Weights of a small sound classifier: width 256.
Rows from block 7, named by matrix and row number. Rows with one number belong to one neuron. Each number is 500 + 40 x the weight over its row's rms, rounded and kept within 0 to 999. All counts start at 0. Numbers have three digits each. After the name is the row's rms in percent of the matrix's.
# u: gMLP up (value half) (model.blocks.7.mixer.u.weight, 512x256), inputs 128-255
# v: gMLP up (gate half) (model.blocks.7.mixer.v.weight, 512x256), inputs 128-255
# out: gMLP down (model.blocks.7.mixer.out.weight, 256x512, transposed), outputs 128-255
u.364 069:481536514417527451528517569492603484475462541482501573502517510474508555564511486528494513432458497537503489509446515505571461516510519487476534447553491522525494493484467541432475504455559549548541523467488489462537542516532539457515462467408467460454491455477488472487557542445484488565484475462534508485527519483458550473476459454406532549591540472484583483447507435545479445497533
v.364 065:554470506547488531521386487557455495420516492424476508534442466492531507514516473452381543464560585516545479527451496512475460395521520537489519503531412489469515476474478435553437493540515433544507544509517542496508519438537449470485481551445472463510474499551532484553511495535561468497483515495437551535481547462495501521552533452552519460458494493505510468486530482558495491447469
out.364 078:507480535557477499526508473502449510492498509485563452540462519488464477497488601515569474590528532507493458474522496456401510546508555528436444497484515463564557533531519540576521496482523482484511503481498532509524444464496507539469483493609590382492463536512452514544483438493457552502487476577506466538521531507497534488562561549567487483420533470472492532516516460435490523467461
u.365 029:497502512540527546541455496578503423465480469478411467483502497514496483449544408502489458569455478441474530483495495511440567524474489437437490427476534436561504493464477515502584513492488407551529449517500445519490501517497489530507492479526449508441454530482483490485507498586545442521555490482459529454554490469572521570576501539516511457490444494542488545487445456521568498468503
v.365 046:427510528503516550548422435518461480566514484501530565529515552507577461523552459566471515547471471434483431484496522543503490536539470514483464560506452492519515484494528548555547504491501532504460446460511429459454489486436510530527535489486550526518539501551487462570516485414495514521453450492463509521482498480493550430577486553510469509531420547513517529550470461525519526490510
out.365 038:549468452424490471508528491384520561552561485473548540504469518500499483489478531428555530454567500492480533498464512498598455506562424490554544583540495564448529506588518550501466476496455554492412610524464535436514496535572512472482465486484542503549540481477499515507537524461493512515480530495532516539504492530459473459431497488485434547441577462497503460526535525528488541520495
u.366 074:528516435519515515429579509451484529497552470537504475572459560499488516475537466476570478491550505602513498541561515410507482453507509460493509456520568496510517565517542561519542490428496498524572440473542455489520542490480437477515527525496534490503419496560472487461488540509461529441583494409460541545566545523540443467479523432416504503460527511443478510431417528483522512558467
v.366 060:533500423451514525488514506492470430589611513454493601560480499487571433485471575564490447450473541518479458553441520460460526518501449573502488535522489554454532544573572494523472601505476418491510476470528488462440518499476455537468507606453560489545535495474469436467511460442539533522468476513492587504455546431496466511527431502528521539482501509507565533439461480473460413473517
out.366 085:504502484469467482515468470464506478550450452460537518493501506504455526589509502575526518471539503382471526519499441489519521551460465457533494500529460521502411428448556423445451482480477468471455532461457491514491491516516500475458470502484522489497453472454454477524517513576575551561427560498553491587480502466494560528512451484559512422560511447579569517467541494536436484461483
u.367 038:497552479545462504504488443495483520565514477494517529485529494486448473504484451508471581584490456529449511529511434436494556513487518528473531534489434527504538556535480440407540489463429542493495469457467437521535473450592503463526500508547537529561432517574540514473537567469508475517467517544489432485500495473449471485599521493544495483586472465519472514529543462503594484522502
v.367 048:466449525521596463557472508444498491486545530531520439552523500490489511484513486532443459510558477513517502472499474519478489454421521532492517489503532499524460465491480584489504507472518525584479445514554518462538536501484484478482491560457545480515557541550528511491491483472477571457495505485413504524460443511511454487478502429530484542491548483530478498454526518496424531584475
out.367 049:501536495426552467488521528555487380399485515544486460507546565483491546487515521481496454484520519462506509459487547534510455510506529432498439496461507474454456437491552530559523496558525477495482499456517574451462521565450521546472462550498501500442506510433474431534452487492467513512529504479499533533494459547521502517453492490443487488462539460463506535503433472514473560502550
u.368 077:468448542480534484489468533492533498450478504479553474513466497538452513472432549539492465531386410532524401472490478498447449563532553516450471374487450549437394539562534533476539507494452507422477523446517535508474483488506514504535479507538536442487551521539498477475566509564497485465538531534535493499509524543501454532485500515509517468495531461527505557508559546487481499501493
v.368 056:470536545434463548530481488533520515545512558500518472508502485470560464449526516499485500503502505498552475492452517494446514558545446432503509469458432546496501484514489486507592489502508497435470491523468489531434474493525529481470564611586489418473553439610449529467445466486542488483481581554464539460515504463398484502483520516443455541528477433512491445534439562473474454523518
out.368 085:418505505483503454482498480516458498593498502455454479582569458448483531452495466498559520498509481457590536572515533495445500466564534575463467512514511478481485469427493515530475465510546514485541571488498482562461537517484489498559478504486527490539372505429508480451499518548466461525522491378525479491535482542426475437487491512489511527509509553550443470508460499503473531462498
u.369 073:508487557442558546532494519505479495498500481527516538463440459461504480492462526503490404482527508422514508414544525537495501487476629460533425487521538521458497481399498461455498384558540551566543559466490497482464497453499470508494458522547390468455522513476481559486502468468548483532370613451513445443553503505535468437501479558550493498473475478469533490548496442498483526530552
v.369 074:512486456474503544434475510524523442523492418433475506509533491515497448505573485427513555558515477539574461505509519463490549437546504536496511440478446491553477450541518527509460551485486535448539492483464485480428512541512530566440519554592448487499489565544501517523561446508514506461514548490530489537550521507484504494516518480492434463490569582449468447550533430486504498479490
out.369 082:510464410585493445533552450538498466515466489440423466442558606486541511517467482487538566520534541533494523539452518420533554507477520508511537497459507581473544492565444504528563548546492512450494447483496564477578512484527566487574518460563585561465451445570476446479553498520483531493522438493530560498436493501466466446504525437536578468499516507430475491492567526533459497537468
u.370 089:498514569511524561432476460498567469481521500572497513522555553522548566471451447560514488553475520470564563485470465545470471445459500506547471534487493488591540523491496417473535470423486482500505504500539440525515581466496406495479560491520525441470488508526513448547553479488487502472540471479485485499509547433508548552428468438496429541511526536465429534495450554505484474544530
v.370 087:506438515490484433522498453499500453489533478579514484458513467475491437597547477498491496491489503467520389512510532488467437496517435496507504543446506520501527481496510538486571491549521504446496473468417588544515569469479511442480506532444445476501579525428490509555487487536492541446534508471469495516490498546478597462531462501483473521501517501439583455466482535516505448511562
out.370 107:504486423504489496542508511539483473474533493494510445484524469494507469488506495456499487469529485584503427550472515410542507601500478513501473452559532549517470507491458549521492535483526527436504578530514582450520472559458575460532528489510450536549513443483507582416423528492529471580484521492560465491493457489504430483491471527523461527514479488520498470512510460532543439539472
u.371 062:479540517439427481521476577586554535489430503541455504461570526470502533452485496442507537523501467486436472498498504480524456487555561470495460524550509561473467490472500531553537532543521495523556505575515500501504461466542546525463510504482492588530588557535556470416445456459530474575394458558544428478482512476449526496413431577478519557504474462476499538504553449460465500540461
v.371 075:479527434474472478451495495502508551521512482487477480563539448476586463591448476522506529491478470438501439542516516542491546562549565486461481464509415539524493479479430510436554531505511465569522456550524513498474518478531457477523605478479458529577542461507517533452519485485458545495447522555564431537550486490425525525518533481540451508548592505504577460461588489489507499582385
out.371 067:541570505459568481474526493476490499453552505506481602476534480510477502508480472508498539514513520483483551528472511536496543501484477509528532506388473527548499495454491519476521491480499516522549514459517509556443479550498503440536510507436495453488451542425464504534620509502467473505592512351497481476483429486504478464520589475496441433559540508521532466451445500478488479463508
u.372 138:471486519514382470504439443526499479551530487518498471587567493543509486463562478498503501553472484515428548564473443586419555485461427516498481459540458485481538532504458518525509467511516501484499489498474478544541437530530501485514483489545464620515470487451469478450503534466473476495521422474523524512458513538489520428532509464526501507482518552494436519471539637596481545486524
v.372 139:550507518556472440494554509448493563511439570506523504474528448481450480489504500510508605513486474493482525481532562567468571442500479523534545526511530465519585497523487592522488494481549545431513497467452424410495459440475568566469475575460437473491496539556442549501554469420480529458512418493535431476517404483526457470467428451516553521509557473487517470544572507499577501490541
out.372 134:545494590491508480508449476511441507465496483482505518513486512433478509480595517543446524486502459577501484447576460552438537569540525644462484511474521538515544571546558388512437496489495525500522562460465442561493520538546525486459450512472487459465552527561482509522489555481435502451436534466495461457520528532445456460433458490498418517462509490487493499602531556466553524484536
u.373 092:530497495526586534552548520510577501483491460528489511473418520496445573520512530415493483442430563482458546450441519448506472412410520502482464546545501493505491523532440567480454484515490499508539552545595499455525508485497508475588565425513512408480575512477453488452517566462503499526548431480462438524457487552518487497529467514519497448535470477510505518540539475459597506472558
v.373 092:443511480505513556500372515489511533488448428495473498504516566386522523469566524496475494518478518462549491497492542494591443478512444551526522494523474466434565450450554492473515473531514512497482511509472548519523609556485530466547483416503512525517504447469465521481543499520456522500487496497473557519530543448560430545547467497447550496527471472539568489505576526468460534489562
out.373 093:526536499433469485532536549468471482544487537514459486510533471487470490403478537539525563544526562450615483481475505553495466546577489462524567495465512469507520506428547487505495436478504460496490490486419563591501431407528486495420442431431562524501505478543484522601503488428453522426556474519535527531486528520574501429534514473468520515448402577499483483444419543456402480531486
u.374 064:570479437530510481495462500507521476528391471491460589474508523504557558568473539529469459597529513543442559527467459510451497527429496511416475552451541481445472467522507490495538460537445551518585564480451505505548549506578433445508463453459525555447555462499396577485519538542475485468485571498500474586444465546522458491451507504490568435521452454463522466472487552452540525445420
v.374 071:519479510505456558427545548535557532416478448407418463559421586370541552461497477524559525466501465503498461487561505474507518544498505426537567446529509480490528444493466464507488524507425486527564543525508478502505507480593540437454577488513507493487504478504459586474485545532545510512477498485500472490534533535582490497428548571499434476473534499540492520497566487474463517452479
out.374 078:500560550449544501566442532470486509484525482536549435543524530526417503429495555475542479474488438498553487472486514530572466488573507490459505492557471532586528533551451575523517527514559476404474432486514512513453433553506441477504461580555518482571487566397522443524493469475505493455472539484487528457521564447488544546568497556575411536460445576523488535597532442542464478508565
u.376 056:443510481463507554463581490491536448586525444486476607517494422440509475494533513489541475519468455471510463454511490516545457498474552533480447448437472480509557523490584496467531446525529522578489496537446490472504526530510501496507471544549439427456521506445462578528496495478491438520496538542499512512539458467438477533563540582436516532490526518479533458491525467409517499472559
v.376 056:522529513555455455526475517559491471511521465448472516474563511474544477491503397491505506528511495482578480506572563450499537510543447532544482516500460492480564505463499428575451489484529516513504430505561460485496451482463535439420476525488596509510517421559481516591487500449504494473458544540466530555455438534515455489557503540539448487424527513498520478533468475490463509477505
out.376 067:542496522520472460577485532511511485499464516476536402518504546586479544442492494503415474529523500425492511503520437494476522574496545523458618558521491506463463533502500427513540574473552498522529469518498558506551398505554476517486511486510548458520490527512568461505524428558487550505489485500453488511495547537537530437488477430539519451521432562433417542487499539497439490473437
u.377 138:517545447491457483511516465486475543536441538449514514533519551536457545490535437538538507570506482547548450492422492569523492482548496574418463544526445536471521472488479553465501492517432506525549471493513609522496502508482499507506538463576486538506523520535470425494471532523485511495535543535497560492520452464477445454559511601484593502562530459522438478486508518489555491528542
v.377 145:567466549487536515543481522484479528458475479543491503497455473533467474480540476449440493515519493497509504511476458449528502485539601563546503480523473478454523479394548530539506525462461527507559549544498529504561521507471437485413542491552524510515536490501513514556491536528555504460511469607528508433497485509511544419516492489627520486469436469452479464485519483449479529517512
out.377 133:557444577501468477526484559499492519477415465510612501502563572533506439505442426539527528490505506515533467497537491510566496493428445552569409523538373539499553498461494499518458488510503470447530576563486458521574476520414457545507550521454528443562495583501610505482544527554512550494517479481512461568442543519477489413467555597482506444474456545468462503502482499456483467506467
u.378 062:562397476512483526433509434489451466419490495447529511479485504437484465569520527433559520488485491476508476474520514460481558558494471491475510514523531480562528551564416519524570515482444451558441504474496509524549535458401480466442456571497591522450393473488492524529549534564507498479504564504474548556435558487525453500443505446435496474546474519551468548516585483521519524450436
v.378 084:496483512531491497491474529513389494485540518484494441469488490464589563463503551441478493513513525441529516483588511410583562499544485529544513454461553477446466487565550443565467453538503498537430498448520468536525464467435527526553541503441469594419479537456547483537484467483464553484500523428459479419511462554492540561496453568509474488489574546501549561507439491484454471511415
out.378 069:500588582520537548547542445514578519560542542509459511547437531591530438422457448530492512466469515453478487470500506491525481519525500501518566558524519476468464479477541447473512529558477541422506484552520467524422505467525456521529538427453459498516534481510476522429510513464469500458501501457505478486541477457463546456510484535498447535432529500521506462544413507383538511492515
u.379 120:510508421545448438606477513477483513491507539482509494499540596574557513550537515541503470460476529485517543551511519500485473527502475511511443449534503456435549562479475509516549517469576489514446534459580515523567470517405502496420570562503439506505541478505513492500487476479487505582485512476510462519505579479498427448488440511516510507470534478461478495446477445531537468476466
v.379 104:471488428485527528425505496520501472548526547520514464536463441545567434476520520468521500502459420512504479493530466509508468531612502501525518494493536608464497443484535520414544519532507531441508483492542515459526504459526480435591535519405515461524559531450483466551475521549530538495521462525502513538484535507522563489561445467505509491573468399487485512479467527535529479480487
out.379 124:533469494537561518450538442518478512489467516451500510476522429541523455455460480442525456510604416571498494436507493503504538497519528448516522602524495413550474493512516450503498527458496531464505500478516521450505528555555463495563497568544522491533538460450484533437443561499491560435432545509479500466491474519541509474570514496469545531514507468493513569500539545486546509513532
u.380 076:537457488468462430436463459437504460509524462516520486515479443514558394496560528481501488509557429502440554545485508518429518485536480517523510379492508512457501501515528600480545448520467509499506563601425514490460485471476439482474455495456500564488448468555513530507431445509497439484458511566523442559535495536446484504510612506453514490481503489520560517516503516497439508473491
v.380 055:548489491516546452556435519587527495515486581466529495519498515532491507481469484488463478473482601505508470491509477483480481505437518514474532501548527523459559512478524444484520508485566482489491439417434510483462501461492438482511537538474474417507519521458468480471474542487486536515404514443487506456452555533488462503399467405455508561515577515465489513499492567565534497535500
out.380 078:407517583568552461524523514510497486504536495571610442481482472458464542537536409482524544471504521488543456584490506453567476520507462532469495565520503509453512577556573445489473465484530545462506476499509433470569496548548510456494481514522495530449547475539482476548556517500509519466497512487543547512454494463521462538516452506496454534509501455518470587431580505413577505541506
u.381 039:496513526457498488479522476568495466495524548499522435515541506572526499521464529521442494406483509476421553537582488488482480430509504514499536518505517494457505450472465548563499510507524490542527542534525510523502554508506577477524516482482422454540480564613507516460517473549565528538460490461481483491532576513468403460507359462487489535497491516490530550516518448494446513500487
v.381 063:524453454514503507510490552581476513451465483497465506483461463522458529427467502529569457398544565438522533516508467453558435546519505530530593518502528515477555534608440463513571485509470493525542526506447486473508504495508490528540548489433529482518555495465497532412500490548473561502501518514494484515569512523545517512501451516562546506441548493441502519508600541586509512484449
out.381 048:489492472560529444469491522489529529493547515489497543503544486458470525480583437513576460587518474497530434439398499496503479520524458536574487526516498485523516560504583475496538487423498489488447499471474472544462525483470452519500504585530470574518468449455529567547434464501497486526538552547545518457486456480527554530478573521446508481535488538543458484517549552498549496530436
u.382 029:427501501522538497463495469468495463520466583474556469498466487459527530517472468392508500520450526593484519519516521504492460540536441515536502430464422506481532529549541481485485506479519502431468496498531529553509513563516576567525463552500549517568470420550463488475538547560522453508569453545600503543476434495511489437542506481391479432552493476437469528489472538438454510481502
v.382 054:563555518509463481572547529492486472535475493434456558550555584486488505530480571457434492525538474434561548518497453534477449464528546554435461489517474535450453495514457454563517458487526473512509456477518482537485582468565520562487538477593510459454503465395452527533535398404554539471453495571483401536488502441425505520477549485451474446514512487539497501501542488533487547497486
out.382 040:541551448451461521563465518494526471526512448506492500480540485538451456467547543600536478426593418494475478472507448431507521505441518549486516487553576516471527506519487545551482542580500517548492557486449513538488522447500426475522524504506495470498510515475568472529461462463430538499460565517359530475522536477514509550521492490572536538413536500579531506485527504525500458494441
u.384 140:456507477512463423593513475502522502592457537500431576532493454533508497486473525364477492544496483511394523518484465543550487533506560452457476446500496539535483464468519535515489490446436433525489478530468420530587549497554497488496485505498490526546504504527506456475402472605480514459440438516453483491447540489480499482491487552462549531483402462507482507466461519495496520528547
v.384 148:551496528564449410499492495471588521567473530460479481483400503448606530501545617530555562511473530437458516506513575484484503498431481512488529486484464545507496458518522489485593527476483528434446427474499548571490513470456493495511550545525508506475527480442452433531495505488534523458425507483457518486508403420549564538544469527460499517559546502527495478525470544546538488480509
out.384 127:466532538492516539553481516555496578468487529503473471443534545509494505453430505432533515420422479514514483494514604537493542550536457558500429468460430558546505540532490409497444420464493480462500520568428455549476457479517515466485475532530547497547487502497459532552508479518468467519520527400509451510494497536508559527434505515474530472495541494545483486505484574533483515559426
u.385 071:439512448510454527472503526513470512466512509512502507439544487481442433499522510571456510480495530514507434469505538507499586497528508535488462497564465566543476516572527501463554443518563489417563449412456480542540428486523441578500567495555525519471453480490508471476506560489522521536518506473443481482454505540485475497501536474522499577447431523530466450399439465537540434443447
v.385 068:521520502515439531468493479486530398477489555499493534453470496542492450436511476436523620480494523494522533465503530526473461528491491512479474449454536500454507466471446480492449495463470490448503524499564496484466568494512516472493519513479499517487462445506461513506507483550415479464508506544480471559536409547512492453544512479456438496498565528561512577566493525565501543510504
out.385 082:572477556517545451452474465508486461464510517503447538494510551466467526525504441432501418498460461501539565532552524506476465514489488462526512490484515485509503459441427515539456560475457454505539507548492494464445575554501501513541452435478476504495494460514495504523489415495485529454470510538562525590522556487487498517605474492436459422569548533510527538590487466547456519518571
u.386 064:438484436494538477503390455476530519450498599497484498435548483449527527453495538516525513529457453546446451462511500473486445447471506503487547515556508538500436550553495532455485500460524495499546508495495511524444451503485539613542449464430531538541572536508519534447471432497573426453534520528471546494455493540506455414430498517494472513547501443512477514564435508595522470474567
v.386 082:536632520573498501506543520501517389514430505435478527470510499476474523522477546472553482499502534485517527501451514477489462396447541470498495477499415521541448475490474485621524498483521517516442466529511460510455424463525460518544525560486519549522493524470474514495470448453527533462515507521533482545556492467493434503531481518432524499501534556522428510506529498501477513532533
out.386 070:420495551489504499524517509486495499485521474423476568544496559505512451590519493428536519472487528505536552520492506487553520541463519549463445468468428437561527486447536465516528527486511512509435460470537481465504567508510454474511468505549497520467485503560438463522533541471405600536507480507497507478455506547515500523561515520485462430533537510489524474529475538414488460543445
u.387 100:519469419529584556549523489451562524522538566515488510423491487515509486538502495474502452443460500503557478494482460472432407506484535513474511504525518467551488451490441555501477505480495473410533516471493498399478552464493554546504620464502455477493470541534465494522490492488487483459512531489523528474566514504502328471525509452529528473450567479466474530503470525571519520518616
v.387 079:485456473524483533484560516535541482553529437545509577559493479486434468465515598491519449534478494491515441431473503519551494458517581527485510598473466557498515508444518531454540515488590456579539513541546478493454528461507516536482495461421529521546561562457483448492546496471545498528486430483495477512521546449496532437498521499480519511561508483511476465502545532475509521547435
out.387 100:524478569503433472469458471547432494556429414424546609518490516514479502518501560528515543521524538557517552520494553477497591454491467515517446492515502518447485485521592460486553453498557485561450541533485487549468493451504457550470422470455574491528573450472460480470496538478551489538462518567537467533447493492490603499503481581491543531543524560539517473550546471533531504434476
u.388 036:454527483525593505538510478445483558487516489472501511529522468557445517459412531523533519523426528540503435532447467433533490574457521559454506494485499436510492498519510460491459455511449502550548484494536524503423507555522383468414557544502465541541552483471464513543517459434478563555468436473487518527414471489556498528504467504512474580545473546484489544534529481493445511549478
v.388 060:545510474506565498534492477483462489462475529499465497483514538555535565473470434501475527516485469496529466484509447562555507515485480480509454500463528533566550462565454506524593478525594514487471473497570503495457510529494548601559512539404447542520522445461507571515489495483534547463467515515463430531469480581482510434539545508496459490506487486461498491457490525553474557490556
out.388 045:511500506456465524471445487620526494486460519514501512515545526504542518505524486465427529551501489499488541475580474549506504455518434430489496479523544567492487448476537537465524561427575469490492519489464441468576464480441538600592542446495540468466477527548496519472456505529545485496511531514523509475519500499499530509531504535459485365479525555504464459504485533523522554448455
u.389 079:408499530577523449459450470482516482562491471458507551489516525521500489455459435433467482436499409461525558562513464537467483455503461460446522510474503331553486488507554506506467470548436486545505523498509522561462544552536514538529536548480516552496470601495497455453540569468476494542491502506515543492528474509494487537530475580513531481467558525500449480485526483522560456480479
v.389 083:486513501547517522508511516507500479551505548478541550464488519495496503503562525477544512511593420476526470537502501511455509457522455515488494484537451458537514455460533514481535481557497532528495449438522472476423461508458574489453488487528506513530496501522474429549521531475481484525488464540493504477527511450468513439519479475445454474506509578484493546534448433553484487481504
out.389 094:537514489468508513526504527437447568393569518489538534496565505539553523509553634468564477522519533490479474494530481419520508588558505504514415501531498637488476486546520513516487569446518507524473475491536461538462436489512466521455491467479506478533493428482556473514466472541567483500493458479474461543484554472457547558430547462482480491509475513470431506478445543559507548539541
u.390 056:491512515553578530456472557511514457470432500502519480476503539501416409597535462472477509531482504613477513508479484512418481465469464525516546496504519581480454476478557537489518473452458539454536454466514433475485512440517552534461524477512438509503537516471432512515440515515501533481516511533482475536460445556445450517477555451473524503537532546491542428495547504437553458509467
v.390 050:458476535529519526541464553449529491457532492484451514533552571561526457484485459482497469472443510449532523403426499506512512503529547421503482549548513462433528443534436529543613486422574453503505521470444507510586478559485451507549508470503458508442462559456464492425537460507506529430472510452473492431439454501534481429578556476499473505507522475593577507491556547520524523520478
out.390 068:465491419483413441506523449467504524491508519560454484488565478465543581466481549540494494530512525459471481443569514516534453511504503529513477535520487446482576561573396506529515509528537470525487449524514510588506477586521400509507529527489497484489437507487539430510484519443497483515524491490586650506494553426485500564503524498531543477491457485517424546513489524576447473532451
u.391 046:496433521583547515546484461449525475503511473559509461478588468451493526468547463544574493473509516554542448439520518547454459534481469455488535491541475561471478456547488462453549503502516544518514463472451483524446465473580481411493543430431489482443511479480491550468573485527553518505532470542528501448531584496477541528485432598520530457460533509472461526501514530465514466510489
v.391 046:534505491477552517462478510483436452478494552587486505507534480515463501485499495489467512482548498494517537523438532498463435492463549502432545469456456542483439528480451455527515483467464460572583506530496531468519561496555384495551492601487466480532489415441501493503568405491455499444512533526506482424465416476417472518451539434543549618520541502468460462500503531506459538550452
out.391 055:495557473481491480450535453536483547525543479467501523521503520505497471477505535404452451521509456459465513562488465403454483462565515563504510486455517515587494519427515544500434514462462447492492463555522526473524491455434531511531468578540558478537466558516484440580439511426467528479473496515512497508439487540546442538469581453471448544576530529603598511513501551527447485508491
u.392 034:465521484470561573468521454501397524493533528444503470556450495563506457506460514489537545524482488437500568537481524489456474509516506472435432531566549475506545501407515459465458501520545473469463554498494559518528517502476514504444442505555515499510460490594464450588551583478495482531438492495526501456465435505523454553534454560508468474533492491503557440516482519513456502531526
v.392 027:485482505552495556519498579531505449424572522488452450518452512566508446441562486441455519493414591437521496542481490496490448483537496515540505491486483491460501477545465454529494497456522445551500464496515437501482500474529516437525499551555463480490552472516421471528468417479603546481443526514504521494477495554603504522485491499492511554438490430547495476453433521600496481494451
out.392 042:505487481477448444472463506477649486535463497563504498527546506486555536471507494518477485541515516565483459462534418520489453555457523518524482457463455500466549488527443579501551504526462506543496476465510450470498498477528495474518522561502582533491510519480506541518461513523531434470518509479444493511503544396504488454488491449468543543446523505489476509494528488481489557487452
u.393 047:460523512457507484504470529456514443446507431516506470535488509563516542519479533502558486501463485443593565429563476476492542470534519502432556564471471453524465533518505511540482478512489533478502523464421478508501524457450569559474511501446501529520506477503503448506478531515479531537520475504515481532547485526493556528571429599517491483476562526494531545474507585530453509556528
v.393 065:547548418555467474448499551542462487505517538486423424449414508487556459422512524510570492461572491555513544531548483469574481508467548472487537579501419477459532523562500445490493474405442521454512525517513508515498485445476596483470461489459518582497557498519553446417500460539529507506530520493481543483431487512496549485536554540529526502472473445495469516439470479545520488541510
out.393 051:552451491555542499567487494526485557534488532501509476422541460395485477557487511479470539466447569521462484546520496497417463496490487510594466491445529517511563520482523482492435547488509535561566465515521529472462519564514487481544596468533588443502452587449434489528474568581471481472421559462452532513488505541505451441502514442463508494511510503531415547468498487494555473492548
u.394 050:486497564423531526424537379508473509420558506467553483492505428460445550489539459501466493596529440551453494554537522461414429539468456493533459444453485511553496447578473542558616499462498508501471470508558513540483530518465464500519487501545515507558513505554490515476519533505490478516497470533442506463466568421515539530547469452477498533639446490467492544497611472473536430487484
v.394 079:520475493455507473513485526499487467501519496508465503404535478548531527490538493433545502573484472500539590503560461451539546497563555486460521465484486522510453519481504450582479454419516518506479457472479506487434476534467548450553528439488517570524504553538553445497467469443443480454485557493463513474476489575567569464471473531425547446532598560531476497505517561488529520510483
out.394 062:543488454530450501513435580504495506532497494492420457481516535508495460513481501564499486474516574459490531422423454509590559491448496527527517577568465517438485530479535481477480547517497462518543522462481502506434431458530488545496470462514445521501500540463495571547450500490458545522464550503518465554541498583538438570469448558535453482375541471551445478526395511517432549466547
u.395 159:491498547493535520506519454538533492456482543470503476525482498440538474564516528550526493553481509511451465464505430526495518468504495497583403534518582504526447501574428493485478512494453576478518505546570496488593455498504484562522481519516502472539499446447524520478464479487480493550435424542532502555446585497465482583503493476452521529540468555564507495530447477458512500548478
v.395 154:504474541516475522482464453505590470519408601539499478554523479479508494573505517537572487517503523509532472455511455474475512404524477494532423516454554495510446470523538492475492481529495548502504534439552466479592479465482558529490502506492537508568494515532554517454465475506527469488489434534525479526490536435476426564537558533450498453454537521563544491505496499465566490532474
out.395 149:428425487571566421412492462538569522486422512522510523448552483501530525535519437520533551463487526499524379466469488502554530519460487552539535566467532463482498465458508572501522466526485494536451528485480477500549484494524525455567524475584500464533453560568523465489457455479482499529482554585439492491516637543516562479483478517480517459495567438518487493434471581552454556500473
u.396 074:545462489557515488617434502455490495508478499481543484503487552450530527400532569520461478490490504495429558540475485499409418467558493481459557541550547514488515441525456559485497508482513464479491534496584487478435433525529483496459477509462488531556537486528485437501456458474547511534464512527564509452533504520414559538490456523456520479579492484442444468502441539477522495564455
v.396 083:489526468422502534463497483508426413442512479418502458537535545504444481586461554502525532563551483559542513553514491513544491481457504532459403512484494461505558482513433513473537554471478521517484501462506538449441486533520522551506508494502462477521545545584424504498480500404530482549554498429534514490505474486529544552561506564513511545491525435495507525498561418557523524452398
out.396 089:458513573426480541388531518456512543556480470556475533508532506544484514604497459458500494516480510548524447465472545473496549547458522540523456491447440512513479529470527493548542543479484520560481486451426576453555502527502450503481543444530545500536428548514424479475541495526437578477550449500545537536503465470537474505550510445562444470451480560505568535485448544501531493466552
u.397 132:499514561563526490480428468441490526498482470446549470516491484563558484496507525489473446489483555513537512511486588506484456525510515558532505532514558499538476526572475483472497511491568515516491554553463520475548523504492464487455564421503484529492517454531450504534519449534477574515526541579499543507464515483454509482528504538464472434518535539482506465482493573533443473533454
v.397 132:485505532496519419514519472540519446493518518513499470536501505548489550417517480465524506498481601499489572519494490549561492473483564486417533435461492494575442427526497471529549529467535524474507494542525545517529557538462506550578517481546477502532455482435491528430496510495416597537424505513501531565538554519539421506468514514391518471560504501484456511464446493507485475463529
out.397 127:576456463445513501516470471500472492502577504533428596487517517554437481552576502490570531456470509525566479436414510434482540506504425509459522439495548591479510541452475488587544442525514488514562551477496513562496534556463478495474500428472515553446442448517545456495520519473458418428475578438521465531502466589542519525429458477509474574481562474511464454493416488522510533539565
u.398 061:530479492529585486491472538537540525521424578587516544464516501556535508510462562507510481579459474483457516413547487522461462502473474553462511461518497478502499400501554521467447495500503474505515529568452450509514425441445490510477529403514500499514455579504432524458473451496493467454496487579534428481517449450481503576427486518560508498506467458500453513486535475442453478425437
v.398 079:458518452484530507469492462484450560498467585449516578517474523512488466497499540519532506516494536496543484514532484539554519513510515545472496425488431466475493510525512546514528520414449529549489484574539555408535509561543575583530533514563456517542462493550421524482503456477591473501472558449487532498527544380488537560552533476437429508477490535572550467544417485473461435506478
out.398 081:471470496469464485502505497463459450498481521467492527485467496488494462437495488458443551429523603469531489570506495486463512487515500529490588471465520481556475556493429610511576515542513506465449487503565464596524530547512478476510495542432440492472574425526535460510493490522506504575518468468538531495467529485501539441490487540530522525535492544529509444544483508494580507570524
u.399 145:483543579570502492480502525455524483421437520520471455478490463491476466477489543514518582502475439447530478517556546511554438529553492509505500520482553536431537450536532496516558510496552494452499433486455583561522554477464409555495513472580531503522445493458591549514432543568458476529518476471532524471511453510520530508499506451490529532543507477459491519448491535536501498443446
v.399 122:405470542446458562433500518564577582556501521549477461535514487484454466594476515566539436457546447515516522523525443545472548466523503484518541446520450556492538493479533523461487456477500503486388479485479483446600546459543578438455503482481486527488495457475478526559536568530469491494483496410483424530477520537598501505519545476435528468587490473516522483472589506518458504513441
out.399 148:581466490450501546480489528508527530452540556525427543439533435448481515495554491479566493425530523517447527535546485391534525444500478478519499561532449494496470559514440571463459495471516471486532613531461491496574462566479426525508495504471465490467525523614429511491524534500476500584499483504486414538493479525523461488502451461515465488492488460504571529501499553506530600551527
u.400 137:505459467542473475489431574515504555509502530439500529529557509446584505601536462483513497464498484542488541494525461480500503468506504462541449514399508478528536501486497474460432476537574497522591571501439555456578436545464464595551421497523496475535540553533429549491496486500586562484509568476454488450470490456559448524519523555518487476492573513534508450563464510486487465481547
v.400 133:443475527471451464492451587478504505477485462512505477492507500480489497562476518508531482488538503471516496573493438411550526479551541567454517561500437541597524542546498498496522468440500499524601498471556481478510515443506549633501469428559549517528510497491447460484460466473550520460511444491528499399472487510427524528427538404501483495472559572495494499484470543524498449424446
out.400 144:503490560459486539476477474485457435528484520468523485555437549472476508542476492493457491441526441460531488466422538498533488440515467500499479532498408503541503509488470430501485502550542562491477453551580527561473530524598508492491519524483482457542493447498510573528442535475514489520509480518531450562482528496502498476486512487482548526564420536515506486509557509531458492474479